Weights of a small contrastive audio-text model: encoder activation gelu, encoder width 320.
Rows from block 2 of the audio encoder, named by matrix and row number. Rows with one number belong to one attention dimension. Each number is 128 + 24 x the weight over its row's rms, rounded and kept within 0 to 255. All counts start at 0. Numbers have three digits each. After the name is the row's rms in percent of the matrix's.
# q: attention query, key and value (stacked) (encoder.blocks.2.attn.qkv.weight, 960x320, the q third), inputs 0-63
# k: attention query, key and value (stacked) (encoder.blocks.2.attn.qkv.weight, 960x320, the k third), inputs 0-63
q.3 088:166106124138104101106128133145129109139073143152149141128095148149111112093152147166138159149104124119126063139138118123104091144090140119100094128114170099163139108070130127121139111106162114
k.3 088:116141148166131227132134110153094134112077129108132139134120140137133120139176143128112125139120113183101157153128148143144097153125116136125179122114094154120127140136136127098131168120145121
q.4 087:121162118111134133120149106123129115140140110140111145136122147127139165154124133135125084111084117124156141114086103145110134104172143175110167160122094131117141114214112152133140134152107107
k.4 087:115088120109121086124140166139152128157106132144072118117119122174134115112109139083133188111130119085168088093110125133163137122140111145134099123136148125128141108102116119110139145182126124
q.5 073:121112107145111142114113126109105112102136107119086185103127135149102154110126084166139134088126135160127133133120111148114112124150129097173113092127104126087138164200119110141132128121134132
k.5 074:121118156121113143140105132129105131093116159126135137144111126081153158113124128079115164105114148167159096133081108116134105136168105106133144108164137150141122073117151145145122127152107111
q.6 082:123131132174177213126147103110130162143145133138150092121135081098135163124205144115182121121167158126171136099129104122131170124139118124091163112108145118147130096167148087129137122104091138
k.6 091:067136170120076126129130108122102112104131141082123144119129127148133152161127088111166081118092119168176115116139138124177115137198124116108113135113132115117092114167110162120093149151126112
q.7 082:144123110131130169173140102121145134100068156181120151109120122126102135130159130143058151148129106130107120154141131137083098106101123110098101101126120137125116101157127104112126088099087148
k.7 087:133068126096114142107112125148153186110124138099134101137093121110095114136157120125138125078149139136090107129104112136129123119107120123133144120118129154147150098117117137131108093118109166
q.8 078:160143123132123141142078128147147139113125172154116116128105128123101150134123099108134075125138115125153126152164120179099136109086124112093133142121101180122150137140145092131130136106135145
k.8 083:126104111113168102144138125138160144107091157097141128133097088129113148121116146139098114146123101089124108125095138173134134183138099142139098127144135120122139112118109121128108113161146108
q.9 106:143130091147147189142126127119145122167091142114130119133147135096100054144140128106083128149115141135108114146155146125110120105105169127107112121075160118119116129119184086112129136086139137
k.9 102:114098107152123178107122100120127107146146113096124196132176143124146135103144150158128149117121113153123146134108126139139102150160150093148152112143146116112122139126135144137098146146092112
q.10 081:141161137123102067132115126119140133150115150141118130135144137171137114142125130136135118161121142129133101134157159137089120117125130134137152107153120154070157139108148140093120127130118119
k.10 075:143151129105135146125126135153140100138161119075124131129110139146137125130091142100118174145171139169114127152077140132139128129143136112141128094144080112151111139136154108112093108156098088
q.11 089:183118121121148124110117138120117118160118138131160135150086100129140088140078184106131101118121151066159066140102119125131097156077116127111150140140185143132131164124114116119128125139112130
k.11 087:130127157153100145140165146151123131135159085088101133102111107146136169137117122144125068119098141125142149112120135127098122112118133140130100155128114151114138130191102109125116152144146113
q.12 072:135131134123113151128178141148146082142146135151110135088133149145137111136173114164143115105090144190132144146105108101107123089174084133107154134136092159146094103149131124143152173065143151
k.12 073:122105119095126092150108134153115129139139110085151136117125141101123161113151105137119133151127193106137109135137101108123139058132118123152133133144113102092103082093161138111140105108132122
q.13 075:136126180115137158124137135105110112123112171121128123141167111084120090131119136145127125102100125167167141144133095149154115155128113112143073138135122123121125145125113142156118139126150070
k.13 087:148132135134171124103130144119169129102134099177164126142129134128135133155109128116141097149150082105097121159089144157131116215098133145142133112105133121128120144127139120143169111070080160
q.14 118:151127137149143179119128142102160132132078175083146109112137156121111112132112135132112126132172097128095121185131129138128116106094118090110056131101133141125131127126157110117149152096129137
k.14 110:150110116118160167129151150117143104129098138116117161146131149147095087155141124145118107122180090144106123140141142154103093135128142110120138115135115125101128126121127112173091156140112128
q.15 100:142078134085101084154130108148105113123147114145122140116125136128133125124137155108156120124135143112198146111144129116131151124116144145170165114118143120136145158136133143090109135168129081
k.15 109:082137167141103092146151147145154138163156123156136099126109088139137146113168123132152155132111118133107085152160101125138127118099122110130108152137130140147089140151135134121138134162135125
q.16 078:098130129115074136169145156108127114098145108168084078105158135126142186137138161142165123140105149127130166067118163132172078109108129117143169118115143112134135107171101135120156097151100162
k.16 079:096113158133103098174158155139183111129141150135090106138121131104131116100145114136157116113109129099180110086130146094161141151169159122124121176159142125153097104124089121130139123128152145
q.17 099:138119127119119142100148110140138143143125126120106149145082122102134112149122165115113113162150120091100089087103104106151088151127105093115099143111144150105131110108132129111122096123119149
k.17 098:158136132086133159112140145150138140117091146077165089117133130094076133140109101140145116147140105152147141110122111109090102163100129169098180123115127139137146138151088109141099145127170147
q.18 086:118158149158110112116124158142165141158147100109113151136127146144141119149135143093181111149074155131213107162098088146168156131132114114127129167122165101100148138123120128121144126153133117
k.18 083:117116128137132135118148121140131110124113105148158143115097120134127174118135144125195083126128147168135143154160185122106123113129126143105107133123147121142148148179103105125114126097152132
q.19 078:133141117144120122113117109119107130186114120137131108149125134120144101111088168088168106141131168131148077150116131128117124163091163109118109143147123119098136117093177118139132116123167126
k.19 090:133166128119159164101159163133113162128151136123111131111074170143120131122140159149113128130145144150091165164104125111122147115139099112121160123160107126127150173166137126105097132112108107
q.20 091:095130145157107116095143138160114104085121137128134155129135114122138130119172150139118114107131113136148083131138100136088144102076109040110118096136155112137122147152111138141119123102139098
k.20 091:122117091113106125140115095135137165092129094139130143150183098093144135145112114107147125148155149143099172118150181151099149142097136105163112170121130093119132100137133151143089090105144141
q.21 078:140141119146159140118124115151118121079087114142131111125110098114159129099121146115120143161134130136089124136157092108090145114100125103112123105091085118103129098107128165131140115109115121
k.21 085:115084107143130144126136128134114124120154129136127122130144116164117115150129145117109093104121122100093177122131129146129146157130118104123113130088128155113141126091135135141103114125139144
q.22 067:146098107152150139103141132178143131148145120093120108140103173182096135182132116123101111103118160118125154137129136144136135133123109125133103092106111108096115120145115106116133116132126092
k.22 067:100094118155103180151127138091086184160123163158115074120183129163116109131151151166107162135180094132133123141090101086123136112121147123125128095146160164143105120137142088121101130144147124
q.23 069:183120102100131107154133126146148138158141135156189141094184155152144149174136089095160134098116186143166092139156125145143094173157150107111125128144131148131138120137160134135106118115123102
k.23 071:092148107165104179193123094134103118169112156143146102130110132109109113173120119122116125103133103147179150145143126138151113153137095115131129128141100149138127134150124121130130115123133128
q.24 114:054171122118153145118118146166107141123152148139131131145127108087131187132166097115143152090117110146141096156103126160169188095105131114130095103114105175143114115125105101123120155143118127
k.24 109:124102105132097152118146106106125109142071113190144125114155152151130167115093101097138135164137173148120143111126204108129125123146130150119124141141146133118149120144130140130145113120120097
q.25 077:113163138134176133165120127137146131183121099143156131124123142151084107094126090135143097108125097150135130114130140162101136135086110119115147133101115143102105139077143116151127100157185153
k.25 079:115126135121149081102124127144112134119139057119141130163135116093151135142142158135123147133124146167071103171136105140111142153117129098105154112093107118110171114094129127127102124112115151
q.26 067:158150120124127088152112149148078136100104146167181093113150150129109153088112138091103082147130148156141179152133121118056144111100161144195153132145099129144129157063160130134090110127165135
k.26 072:123164117102093100152080116148129103094154138118119134111122064107118166114120123145166131119143143138127103103183152120134164149107144156156110170131091108099105108182117130149161122123143093
q.27 086:104115104156147140115126101124150148097124109118092138138143084136149103178156126131146131134140147146104056151121141112140126110140088131135066109110097137128100128102150110122130129133116077
k.27 084:101087113161139205133150120130146121132130105119127164144128177140135129121128153104144131140126107088147172102120156115123086128160166139147140116103153132125156149138117133087126127147123129
q.28 076:133107166136075123115115117119102123127136116156120138177090126141125175101146127103149137164110123150129121106140153110142141117133139097144112093141150145134127114082128161118108096199147137
k.28 077:135143156113122091155087114133140147121153134169120134160161154129108150125136122113147127132124119110093172090144147146061124142082096113129088123081151132144119122134172125148117122106130162
q.29 079:128128159099085155103150125139142105125135119167142121114150138115120190116122134134137102143122097124151118114112152167146114115154131149145172102112115117108094137118101148102122108137097115
k.29 081:127095154124112105116141186151132153130174130141148119119121152151144096080096149143138156085134124140155111084089167131130147144138127147166103111110142140166120095115150117109119137126151128
q.30 088:112166147171136122148092103141138103119178152138132161130126074182125194108134138147088089110112110092145171105160080140133118121125137107112147131121136164112155161147127144109167150147149125
k.30 087:121127150094183139118154104135128137132135108194138106146131098133164108124131128133094135096128115091134136071146177160164132159140121156146135104120168088103127163151135094116133127129115137
q.31 082:122124136099119073166128132146154166088151111125125145121141112121142125132137136127165155183160130121191084115151121145180129135170143124179163138172150106134101162115161111082112110147095135
k.31 080:129131139129116110136143112123125113131175141138108122158104159135188171128147156104123121133104115105196166141100169110144145141152145124132118131113125130154139116157097092137130161148181156
q.32 075:135121114208124130097147126123142148113165136113132129147140123139158131163116166133153132072172149122131101112117122119127117134155118108161124126138200112139097092152142123104149112105106113
k.32 091:135117144121093144157108103131142121155119147104093136149153139152133147129124121121154106102116132115159161094135126120148147147177104133113165151115157116153148166131122129114144115163083142
q.33 114:102133104118136141103138102133129139099096139119136096052187130150151125138152117111133178130136113135141128166149147131125138105163157155107148113112108143131126125093157084071141127131115114
k.33 119:090102094127090153165132114119127113175154147117112153129138147128138135113134127098145140079085149131163138144103132120152154135144138101154115110174119130122104129121142124135150137181128134
q.34 073:131125100164149151145140155130159151121095116131145138142140120070108093117129146112124163094182147159108084123114090159112114156108155090134114166137161123082145099134142139132102128119130076
k.34 077:161106143179148149111139106109093071113104148104157109145142135142139102121177129112161145115105118158114154139148168153114147147120161134152179114102167141123130109133142134146107133110121098
q.35 078:132178091081103090147138097136097120098124120109085151128142139195134164152096093151098135090085113126096171122084124097141159125130132199136164119121097093099144121147114155111142113162107141
k.35 078:118116138107116094143112107142133098154086151148080133162145142119136091111137083132081140120099193109099072045117087099115121118102122134136116112162113124125142122101126106124148131166142123
q.36 075:080120134137141110142173084143134145139120127100117099113143136136141115143143149131166110154101143147125098133089140122143115141152134153117147124127117069105135139137152164147125110134140111
k.36 078:125140166121092187141124111137124136188132123155133123176127169120124143133172113136141143156092149072140141122126118130136120122149112130170135065095103146128156137117148115128156107127112077
q.37 082:123148080145119135170150137154152140147125106107152103159140160072086089127169097139127125121118124138076089121106099110137122171127126118133116137102153150100133146095137124171149106090162095
k.37 089:140127113118159131122107140150130119118166125155144175138186142169115148108150138138182116182119124185105130155126154094079128151101130114100156112135151138147147124140172123113117115103083173
q.38 088:146103109090129180131131152147117119138178141122095142094096174129130124170106111147172088135138120094127136088120123144154112102178126207124121164142091142105124134150134136128155113166083116
k.38 094:104103129103165124128147154120133126211139179122170123103099138123141097115137132133103128132130122108162100114157133140152082104125130159106126111148138120112117108118121120117159125153147108
q.39 083:151175110102178134182113142094151159155145102129124149120137197122125100129100103119130146114145126119156155103095131148109086155116126150134124103099118153122148171152105128117126128143133110
k.39 086:096127091102147119118122121102125141156071085129140124146118096148126132141144120123083139157123100132117078133160089132124103116102140110069113098138112119117149184110153122092140134155165153
q.40 069:116082150162171125135170125111138110144172147139143127130108145127138092104152121122155141149149157098137138099125138150126148135116135120101128152097154091145093091115096096109083135093138132
k.40 066:114123119081102113145179162162151106203129144167092090096133132136088129156132130138145177083099117117131137192143119129166124115144143094135149127117147142122119141129101146144123169121153120
q.41 087:140122120156161171143089135148179163165140142098111136147112132117136094107140112117132118165162128133097092133110107137106130135152092114100075145153166134100104111131167117159122165108141161
k.41 079:121082151132132140121099127097129155177126091128125124125107133111151128162163145108148132116164120149147187137093172125133121145100094138110119132126144116131127098155136119120082110145137169
q.42 081:141107109098114130112126111153103141121100118157149176111129197118165124082129111078163105130153119104158147128141165143145124116155129146129147146117138163171125122109139124092105089156111169
k.42 081:096152124112135117148128131118153122151120118117125144135142090128132121141119146150147157128133170117117097139185066125124125106116106182119079141143151135160123156104125134109125174116147154
q.43 074:127054127115097120144104109157103101083117128143112126134108155121170134130149091098151153127142138122134168092110173104150104143176152142095139121174151085132162123138155108115154161120144120
k.43 081:145109109156148127130153162131116159207126136104104109110139117140173088122140109107106171089128177137167155122107115149117122072108092125136106168105168144141126135097133092087126165122158155
q.44 081:119145111168084100113117131129117129103150145169113129146158092101090126091155132087086128127118127147117117147122144103122130171156118130161161111108142157145136134111152103168109132129119132
k.44 084:126093129119085149136111092106092114136141114099052144123126088147105114098093116102121086147114165148118157107107153148155167151128129133158142116106109135150116162210070137101109132160130117
q.45 100:106141114103126141077112110132119138111150142187111103131144145138147198156134123116154125109098122124131120144161131125110186074140155147128147124100059135096091094099106117090133113159101136
k.45 101:089119115139153097148115103150115107178099147148132113135106112153169107115129126105157160113146092122112098119114092137113151125159128127170118126156136116122127130109166118101135114166077094
q.46 096:152116131120078060106139143154097102095151081118138124146135108142103120101165124139108125137122169104159150128142121129152119118119097091160121121116190077142136100122124134119131146121132125
k.46 102:161137147154092140122137136114120116100151112195108129171158104126151120124115146099121123164140127138118198133110156103093111136099101153129123166094138132154116097140119138121130145075158172
q.47 090:143145126125159120180099122149106135144166098176155120113116121165166146100137167084170109120107108108223124131150120133138110154153147151133153134110169094110141156110100119171114143131136130
k.47 091:125154171090124119108142123137109117108161118169173133149121104136128139140147183086216110112133114129116123148164133133109121124111136138077096127093136128140105111150143138128153117083154119
q.48 123:068175157104172108098113161156100110114159119114096147134138111117153180131153099080166136107151148140141099166145149138155159118121111102108088115110120125121090123105100136097124147124133115
k.48 108:119142117148085142162151073096112134115099119135140115118154158147119171102113122120136127151152126129150141128163183074100124139144111147103126123120138126121171106131147118086137104129112126
q.49 079:176103135154144163152140087154124152135105173111145149124153118137109142160135123154089078127152102116072134113138116093123129104100139121163113131131141116158153159157142139146131178131134168
k.49 085:128084126108134138132123153137099113120107127114069097129093154085094050124136132170115150117147121097098114143128096144112099140111103140119148140097153115142116140066109149167107113148128123
q.50 079:190123119143116102111154092132120117130085123090070112147106151118128115102100122152142146109154128119087145124112125104109110145151148121132113099171163141150106149096136123159118169109093167
k.50 077:157149105128099147147130147111117123139144143150155117128146126159140120145141124100177129099115146171108141059091100119109129098129114113157151121149109138120136141150120125146144141130122124
q.51 099:090188147158156165091120144160107147131091120137121093115140094127115139139129098104114130123118141144116089178152168134118114117111167153147095149103110134092100115105142091141135130134129133
k.51 108:103129094147136161155123139133080135145091092106118144137122139127125136142113135117121119110153104124135121141105151093122109141158121145122129077165154127086171141139165115110148132152088128
q.52 103:078109124090131075118119078111155118135125127134110097128159155150134142129106110132178141098108130153172132086149130128147145111173176161148152111137131131111163101130093137105139107129087078
k.52 106:104107120125153062109115135124127106165155149163124121109096141131134103119140148138130149096095093130123126127117084198147120121122118129166099129138122118159115123080136090154120116140101142
q.53 124:150138096152100152136145111116100142140092120137120097108146130151141077110098154133100156162162126124114147092141154093072091150095097137123124115158154105128143132142175143138122073121137128
k.53 117:139090121144148108076087149137134124113146148121127144153152177127088144134147125157186106118087168107153139135107127165156113142155170094149149137146119173147120088095124129140122163102141140
q.54 090:143132145125073178134135123126155166151141125118134171097157101099149124139157149124162111118140143149144115087085125141151120159172148127115107127097148143123116132140172123125098150135122098
k.54 079:113146152143135128153128134111135125127132135132131113125090096126117173112137144170152129143098106130178148100089135138178118130142089151122166146104136122110136156147129119146112124164175101
q.55 109:175124108169142165125117128105134116106082157102153124126132118096097087127137149079114135130165123123108139177145161104066135115128167118109107106111143140121154134124192108130140145097110154
k.55 099:134116137145112169140127128130099114149122115080120139167124110140162122133152149096116149137124134146100137111093088148143104153124144082140164135165088130120138121130107149138120122195082114
q.56 074:135150150099138096106110108131129120124155105145101130138129167146139181121123123112067164109110141122068178074129153133162084101147063129147089162103042137115147091087119156110116108140160151
k.56 078:145146083117107089128104116090129099110119132092165170132119141123115093128108119124159108117150119186109134120144095116121101133074140109133118154119145083157140126122134173114145125079135138
q.57 074:139104129102153115119145138149149119102122169151157142133127154106163134172128161146135159141155109160102109163166102104131146143156083090117123084118123158130134138107160076146141119098116125
k.57 084:107106141156120121131127104169142112067129151118177134151139127142162113126119142102156113155120148134139162111128105163090124169145157117129136110100131090176133070108127128127118107087114113
q.58 082:151154105157151162145134117124102161097101180126125142068118090120115136087107162083094114123101118146109172183092102152118134107134119114122112141122105169117129099132129112146118143114124172
k.58 081:101087144096069132112130112120104119137104119087129129156104113132148135153075090148113106125159132142101140080102101124136161158166099132121144122129154151109132146141122118129109111127103136
q.59 081:166142123117132140151126133120171150143131140118123181112077186112116164120156151106119099108147131117136181065106108110103122137173132102140165132123115110134128097117136101123129138100107125
k.59 082:156180128081151088140106128123150112162110146112147136134093101101166099118151091152087128122134116142095088176125058144142131104147108121113120148160138183133144169145105109127134132130109122
q.60 069:189159108111157094084102121135116158178123133156170150134116156134141129139097154097103108154106159121180099111154111121135130119158122139137085129103136129090145151142162175145131105152153123
k.60 069:130100143146151155106146144114168123114146137150112134120142105146102162153129130140124111145113108107116076116130151137127128087092120153112135104130101153159105142120108113089125149168167146
q.61 072:138090179095132103111116149156139115104127067162110165145123151121164131128107166141124125126108100115128141118172137155138130143124115121113146115154102118155123097156125100111077116131132095
k.61 076:127111144160104152092144076162138136129171150165036090138128106149119089111126109104104148135079183174123170117123128107124175110133113124131088079100136114101106105151119116121134096135160139
q.62 080:124154101133139125128083120120117115142122143106153117107109100105094126125093181133137130090144161123174112081175147143137120166110136154111134158151127115120135165097109137124138152158135085
k.62 077:139121101127133110122131086118161164082117137115179135107099120106118149152107168155139131111107106116114126176147157122140093152120154130135130121133135144167190150126124115131130143133078150
q.63 084:146125102125114166161141145126130090125143131160155115142148117124120153093150141179115119142088108150115146144102122097132103147121145144103147146116137144166139141183101134146109108084106183
k.63 092:096096143128070118138114132141104137106161133120146114123149128142106118136133095104155116130125130138127093126140117152156113146144153131144106139139113125158133078077155134142144142142114122
q.64 110:099151130090107133133122123146121105175146122127099125106101146137159183116152113116124088099140142146116152123141109091135159124146123155134120084119096114131147157113091139127142095120137110
k.64 101:107116116162112136109111116102131142143100128116140115140144152121102177099122104119125164163106140135094100079087145124110146125132125114152119112111147121130115128153131121121132145109172149
q.65 102:114156116064165148135131101130133159150103115121067141137092128119096169117119141098110106108096111119120121135153163118133125125134158162121113170155117172099136143145128100094108144154192107
k.65 094:107148112100102128133112149114120198170151143129118180140157131109107083085144175131134142159153126112115115152142135145143126150130109138108097130125190134116126124080146126125119110113093123
q.66 085:121120114114115093119121135143156121159178125120114107095107135152141142143081116136177111119133115118118117105148148149153143096144144180161085113112092141134112110163100122121162137118171121
k.66 096:093094128138097138097135154129123161143133118140152142106118146115113151109089070113079124159108130117108082111072125105134140126122092173106115124127147091140142112082162118106099153135152148
q.67 089:085119099103163123135144149140129121062112136149136106141142116144110144089134097135113142172162117142095135145120108141099140129088104119109123103117095114146126127142152139156113116101072162
k.67 094:134118123143098103163117125134097111120116143136116133100115095113127131130132109133084159138161161092122129082143150122166134120103129147117162179172118173122096136131130137124142137173164112
q.68 107:134120110137164077129171134110142141153092130143145145115149135153119099147140107192128125155134150112081142132148102093107124136143125122159066126188127129121164135153165132170166109148128118
k.68 108:135124189128131158150103207152137151102153122112131133129077056087105125122159162124143136155126129147140084138158098113150140138114104158085110133121160112187089135151122103129111139127103152
q.69 083:132133119174133127115126133119081147135122108173132146122143173118159155091112152082145083161105183096184105096133153116133119179133148110103155122110102119147123134130152147088167170122149116
k.69 083:185116157154094138172158112119107144090130125134135151165163143109144102163142158099138133110120142140117148156132119105135102104145102156126112115130154094134154122112182132162102109054098154
q.70 112:168100122122099205136115103129134154097117161127156120144119120143143117135126131124101113165140137100153098134112163144091104123122141162123181104076156140127115103138124102122113132123149109
k.70 107:121172103107183138127123116097116153143151081128139133098174181174121146084074143127113100116089163078158156096121145134160120138140149139143167116167142118116162133077117160107126116117097152
q.71 086:103109128167130088114096126111135127133132121135140126116095149100091093115120083119115127128134147104175108113136139113116137169123139161141093141144107097187127135148150102119141124160169108
k.71 091:172150132112156149150176140112120131123157114084147133131107151135120106160114116127181122086149119154197130184143108105089126116170130126065118126125147079101098104149156152124140139153155127
q.72 074:113124118084129144144145146145163149105124123060114108141087079111124129151129160153101157123120082124140161162124143139143147115069134183093168101118155160123157103123157135151127117134137163
k.72 078:136168090140171111108121143137118118127119107127107136149124102130180136151167138154167139145106128149121162133156152150167153139101152124120151136143118096087145125164113107112125106157132107
q.73 120:143145141150092220157125160119115100116131119143153137158099114099144151114134132102144139152138120174143143157111137142148174128119142120121202112096108081137122101108070145136119145119139133
k.73 119:112150067140174092107125032129110125135110144167131072119201216137146156148106100126128145104121138123120150112120149156143110145103141114153143106123121136053173129119140135121148147121103116
q.74 121:104168141157115140136118128115065086123164103159158148097118146140142158126135106122123127144130099145169197117124146117148149127126137131118153073103140077166141128077061118132130131119139143
k.74 118:172122101136156119126120090136115102120101123135133091113132206138125150176113118143109156107117108152070143132119175115140108110119162140145158145105112157092146107099176140106132172132139115
q.75 110:135084152130093191158099129164133171131143118150125144142101111129178112142128142087123131097119098133153106150125165142138149146117158175118176130129140180134094131151141098092112147112137158
k.75 116:116164072151164120118111080094110130158119138140164163091159172157138154100086099121144089127092140086131144118106142140121110137120130113149147097156127123060165111081138159115159134136100116
q.76 114:103151111151117061130140098130094077152120101149114117086179183130164174141106115105144129120136159124168157084153163097164132104175166139149090124159115111119162140116119133088147139104133103
k.76 110:119103161143156153119110141141118132132140110141168099144111156139089157141110121104087126111125108152100096135117152115086099137137153165147134116118124098131129146081143125144101129127133180
q.77 084:115143106100156096138118112104161152169112131098113119116132129141100161117120118129132143103119108157131146098119172146147163084154140210132128166109133164116131117135150152111126162118183108
k.77 090:122138100125138152107128155131163147116149082096139127142129149141119141132084113074151123132103139113131128110112107125155124167131129170146082147096150129139135131065169150130123111109133150
q.78 102:079098155051135094150134138124147144104129122097087157156095114131155135104155129137113094163163090104150122106140087151132127127125142108130055119111091162112106116126134117113100124134150151
k.78 093:156095124213097105169164137126110081171136090086058117137153120122128081115122158126154134155153113089110138134151113096123154128135137086125087104103162109113144151147114118150122126114104108
q.79 103:116143059128115130123150113136143112175104135123124118116141118142094154131123117130115147104133161149101148139160146142114130150129130116133119185127169144123136147135134142116119104181124063
k.79 103:140124140124116124112131127122167150135154136155163111112133117073116117109195122118098151141157151108151137139136136175133120160141111154132155180146123108150147176119121132156118110162130157
q.80 109:149123166117175139172124130129150140079134157121149077154132144098124137134138117128148098122119119125194120117095105124132153103129125121135160158113124151119126093159109106129134119108134144
k.80 107:089112128158083132131134116137112114148102086120119168148126118173148096098065157095159092135123148097178105133120111095125157113120169122134105108086148142131126138126120122136127128141122129
q.81 119:129121129157093187096117116154165136107139150139167091132154152126165148165128121116144154148124122128180123153138181126126126130139157134107169139070143111118101119139091139099114133103138109
k.81 115:123130077119146107101101089085130124144109114139180137081139181178149165127078087116117110107093133079135129103092156153094115100117176138153181107156109118090171139096120146101120141159134153
q.82 112:107105141105138128160117141127146142114085108134125161157100111111132126105138130117108103160142119097117107127133099154128132144121100099110089136148105162152118130117185125116131127120121159
k.82 109:144151124125112121159134142146095123154134149125093132141172129117132089132157134153164152103161130143100153140146117122107152141117082119114095143129144128135133127124131129171169106069124122
q.83 099:164109109145120158176117174113166147144093095088140113121106090098103113129142146106108148105122153128076131125106137090123116146110112153131168162137176157100146143110143101140109101150117076
k.83 102:088154153064137116129148140114163124106179125119130134148148124115137128127184115150138123146128142140191146153155121167125114114175136138123121156128082142158099140176091119153122113138104129
q.84 081:117095184110176126116140112155129126104113141151134107075140140141109160115114121148150104116118080109164131077106136167122124123140161141126082161130111112161131120123137147139148120123135132
k.84 082:105088143127080115113122134135101120125096126106098161157133122134110154106077135113150105099126140132113098097121071106149138135115116130102137134102133165143117112067108134132120135104164127
q.85 110:131130146087155089146148131116148148155109137140129145118143137127118108127126152118117067101097152095119118094115122101120123121135141135141077191152142137129144130159194124114168127167128119
k.85 108:122122143121075128137131154118126148153164130083120171147105078088162109108159160094155140146162132108152103145159105110132144118118106120133110108137170123163110155141121143174127087107118136
q.86 107:121120131086097174171137131111141131106123130106065137132093082107118145137130127129097117117151128125112125098131116095105126108120098097119147167127141133083109175138131115136106139159092116
k.86 100:114122154111141083120138141142118141158094107136101137136161152150152105142188109144134171170156179116139142177129118157130152135146136079171096136085110168133146154159129107129136134117114098
q.87 101:129123128171115179130128100138116158041140136140144168119130115142127096132117128149152124140119108118169067145126132192128138128102153105136147121125105158138131096160153113132110139092165177
k.87 099:136136082134075105147140127132085134150116161127095117176160118151153076159132172131157102110163105133149186149149157139138107128132146150116139111121112143161124136142173163158126106123103134
q.88 104:109133143102118127160122159096151129097103089124066174139088112153155142100146171142108060129151091138146160147131106154145151131131148120124112108084103107128120140161115134156115114179144167
k.88 100:146102119159150131132084112133137113128118147115085087140134163127156109122127153161121163131143130138094130131164144114154155103151157080158083051153131149091136147125131084149174155087115103
q.89 116:140110140186090171141126141131103145117105142190173152119120118111155117129136125103116182122172159125148105140139146084133156150128108145158132164119131117157124140096153115154116133132140128
k.89 120:165140165115152134124139122120153120141106131162113123173119124133117111149153165157163102101113136146150158155152131125121098093130140111119116148091082141126152104157173116121104115136098096
q.90 098:121103121125163067135136150118080082122157134128100126111163136131102140106143144150142137114113113152112184121143094110145145112133076069153117078151118083136131132101088148116159111095134125
k.90 098:172088139136089137157141135146135155106095153136089087159092087100094114145132141102102161137112097149083122147126095100132161100099140138110154141092130113115112104135122117157136149115130136
q.91 125:131133164130087190127116162144129116106138140127161114168097105098155151143138142088133134123158116152158117154133169113139139132120155170092179123069161144112092118114071097114063143093138102
k.91 130:126128088137153117129153087105123149146123114134130121093169201183127144111105087145097142144087156115095121111131153132119111119131152121152150126141120132104169124091105118118159128158128128
q.92 122:088106158110092115160106160107140117096122104163083166121106119159182151061129149110114062186117108101178141124183115167149129137145137092136108119133114131132101137123136122125113135135149155
k.92 119:160120137158143148149119100122116097152098129117096114140184160123114091149090155160134150099134140129082148149143179100120152108159126096149110105109160166089133087132148104153154140081092100
q.93 117:109146163131100098114105157118118136130116110157088138117091121130152146074131119118113063155126152134155137127159121174147134152101129105160091122118105132101111144122162143090145088122107179
k.93 101:183106112143068131146143125157113121160131141114110105146147114111121110103140116151162171092130120166098114158127117107110146116103116075115129089117127145120097093196142117141146149055124105
q.94 145:133101146099146105142134152105140164138126100130100189128106133126108124095149115137120102117106133108121111092120079123161112120120127104163104171149133154150113137153166135126128143148112129
k.94 129:131108134124057139192145130160139129111150109106105152144144054119144064136182161138152127169155135139112112149155116093125135133131107135129093110092159136135130127157128131170128097096115098
q.95 103:133111118107128171138121144120163146156082147100122151123093083133123090135122192131109150116126145133081103143110124114158104152132085105135155153111166154103115147158143128155129131152118106
k.95 113:112142128117110116119152152114158137122143134121116129124147105137140105148204135146125140181136150137139169206153143135174161130150121106142111128127149131130147164166114139140150084144126094
q.96 120:145137101057155133141106121126178137151096148081096172134077096117090096159128162165104143140135129097044104110135122119122117136150094146133060160161179149129130148146159140155136138177110120
k.96 108:102119153134115129179134172135132144110144113095068128136102086104130119120191115140112129158150133127125120121157087163170146132136107100119089088129125132161130166139108124157158128113131122
q.97 105:116135157122133076147144132097123112049161112156091136150142120102155158097116123123154078154130073113223155117114131168175148110133125129126121148107107154135141087138104117118142133079168193
k.97 105:120070136189105138104114122138125124137127123136107110149159139133119107097063154104134127153127106139094136128147115094137172090089131120145087100083125175107151144130175117142160117101142122
q.98 093:125154114068122131118141150143142125160117124111053141108119125132138122142103147113089142127112066147118129130141115115117156114134141161152130154137184174096140160146136120088140088159111067
k.98 091:095101123140117117111136128125165154111141121114149126137147132153154103145141113148144181141159161092097129181146116138139116154153128089166087091116144110112093133096102125117123137101103097
q.99 090:151097166171084125157129126121154129129104083152137195116125121119185133109151129102137073134131159133140116151178120136159103136140140105118142136154141122093099135148152142100145111064128161
k.99 085:149099133152141140138139113132139126147106108132120101130142151108114081120105141142152110101153142135135125201154141128069112068139105089117152103112143124111131159181123152109107126103095116
q.100 096:128139130136115132132146092120129089138150125104117127112140147133167129159129097103152077107096150152180123114153155129128113138157164139130132135119141090098120108134099126099089149125169129
k.100 095:127123128140150165088126116144128117121098099117131127129115181155108150118085070142107100163126155101094123111124171094133137119136153156161157116133118117108127142086146133093103148129095146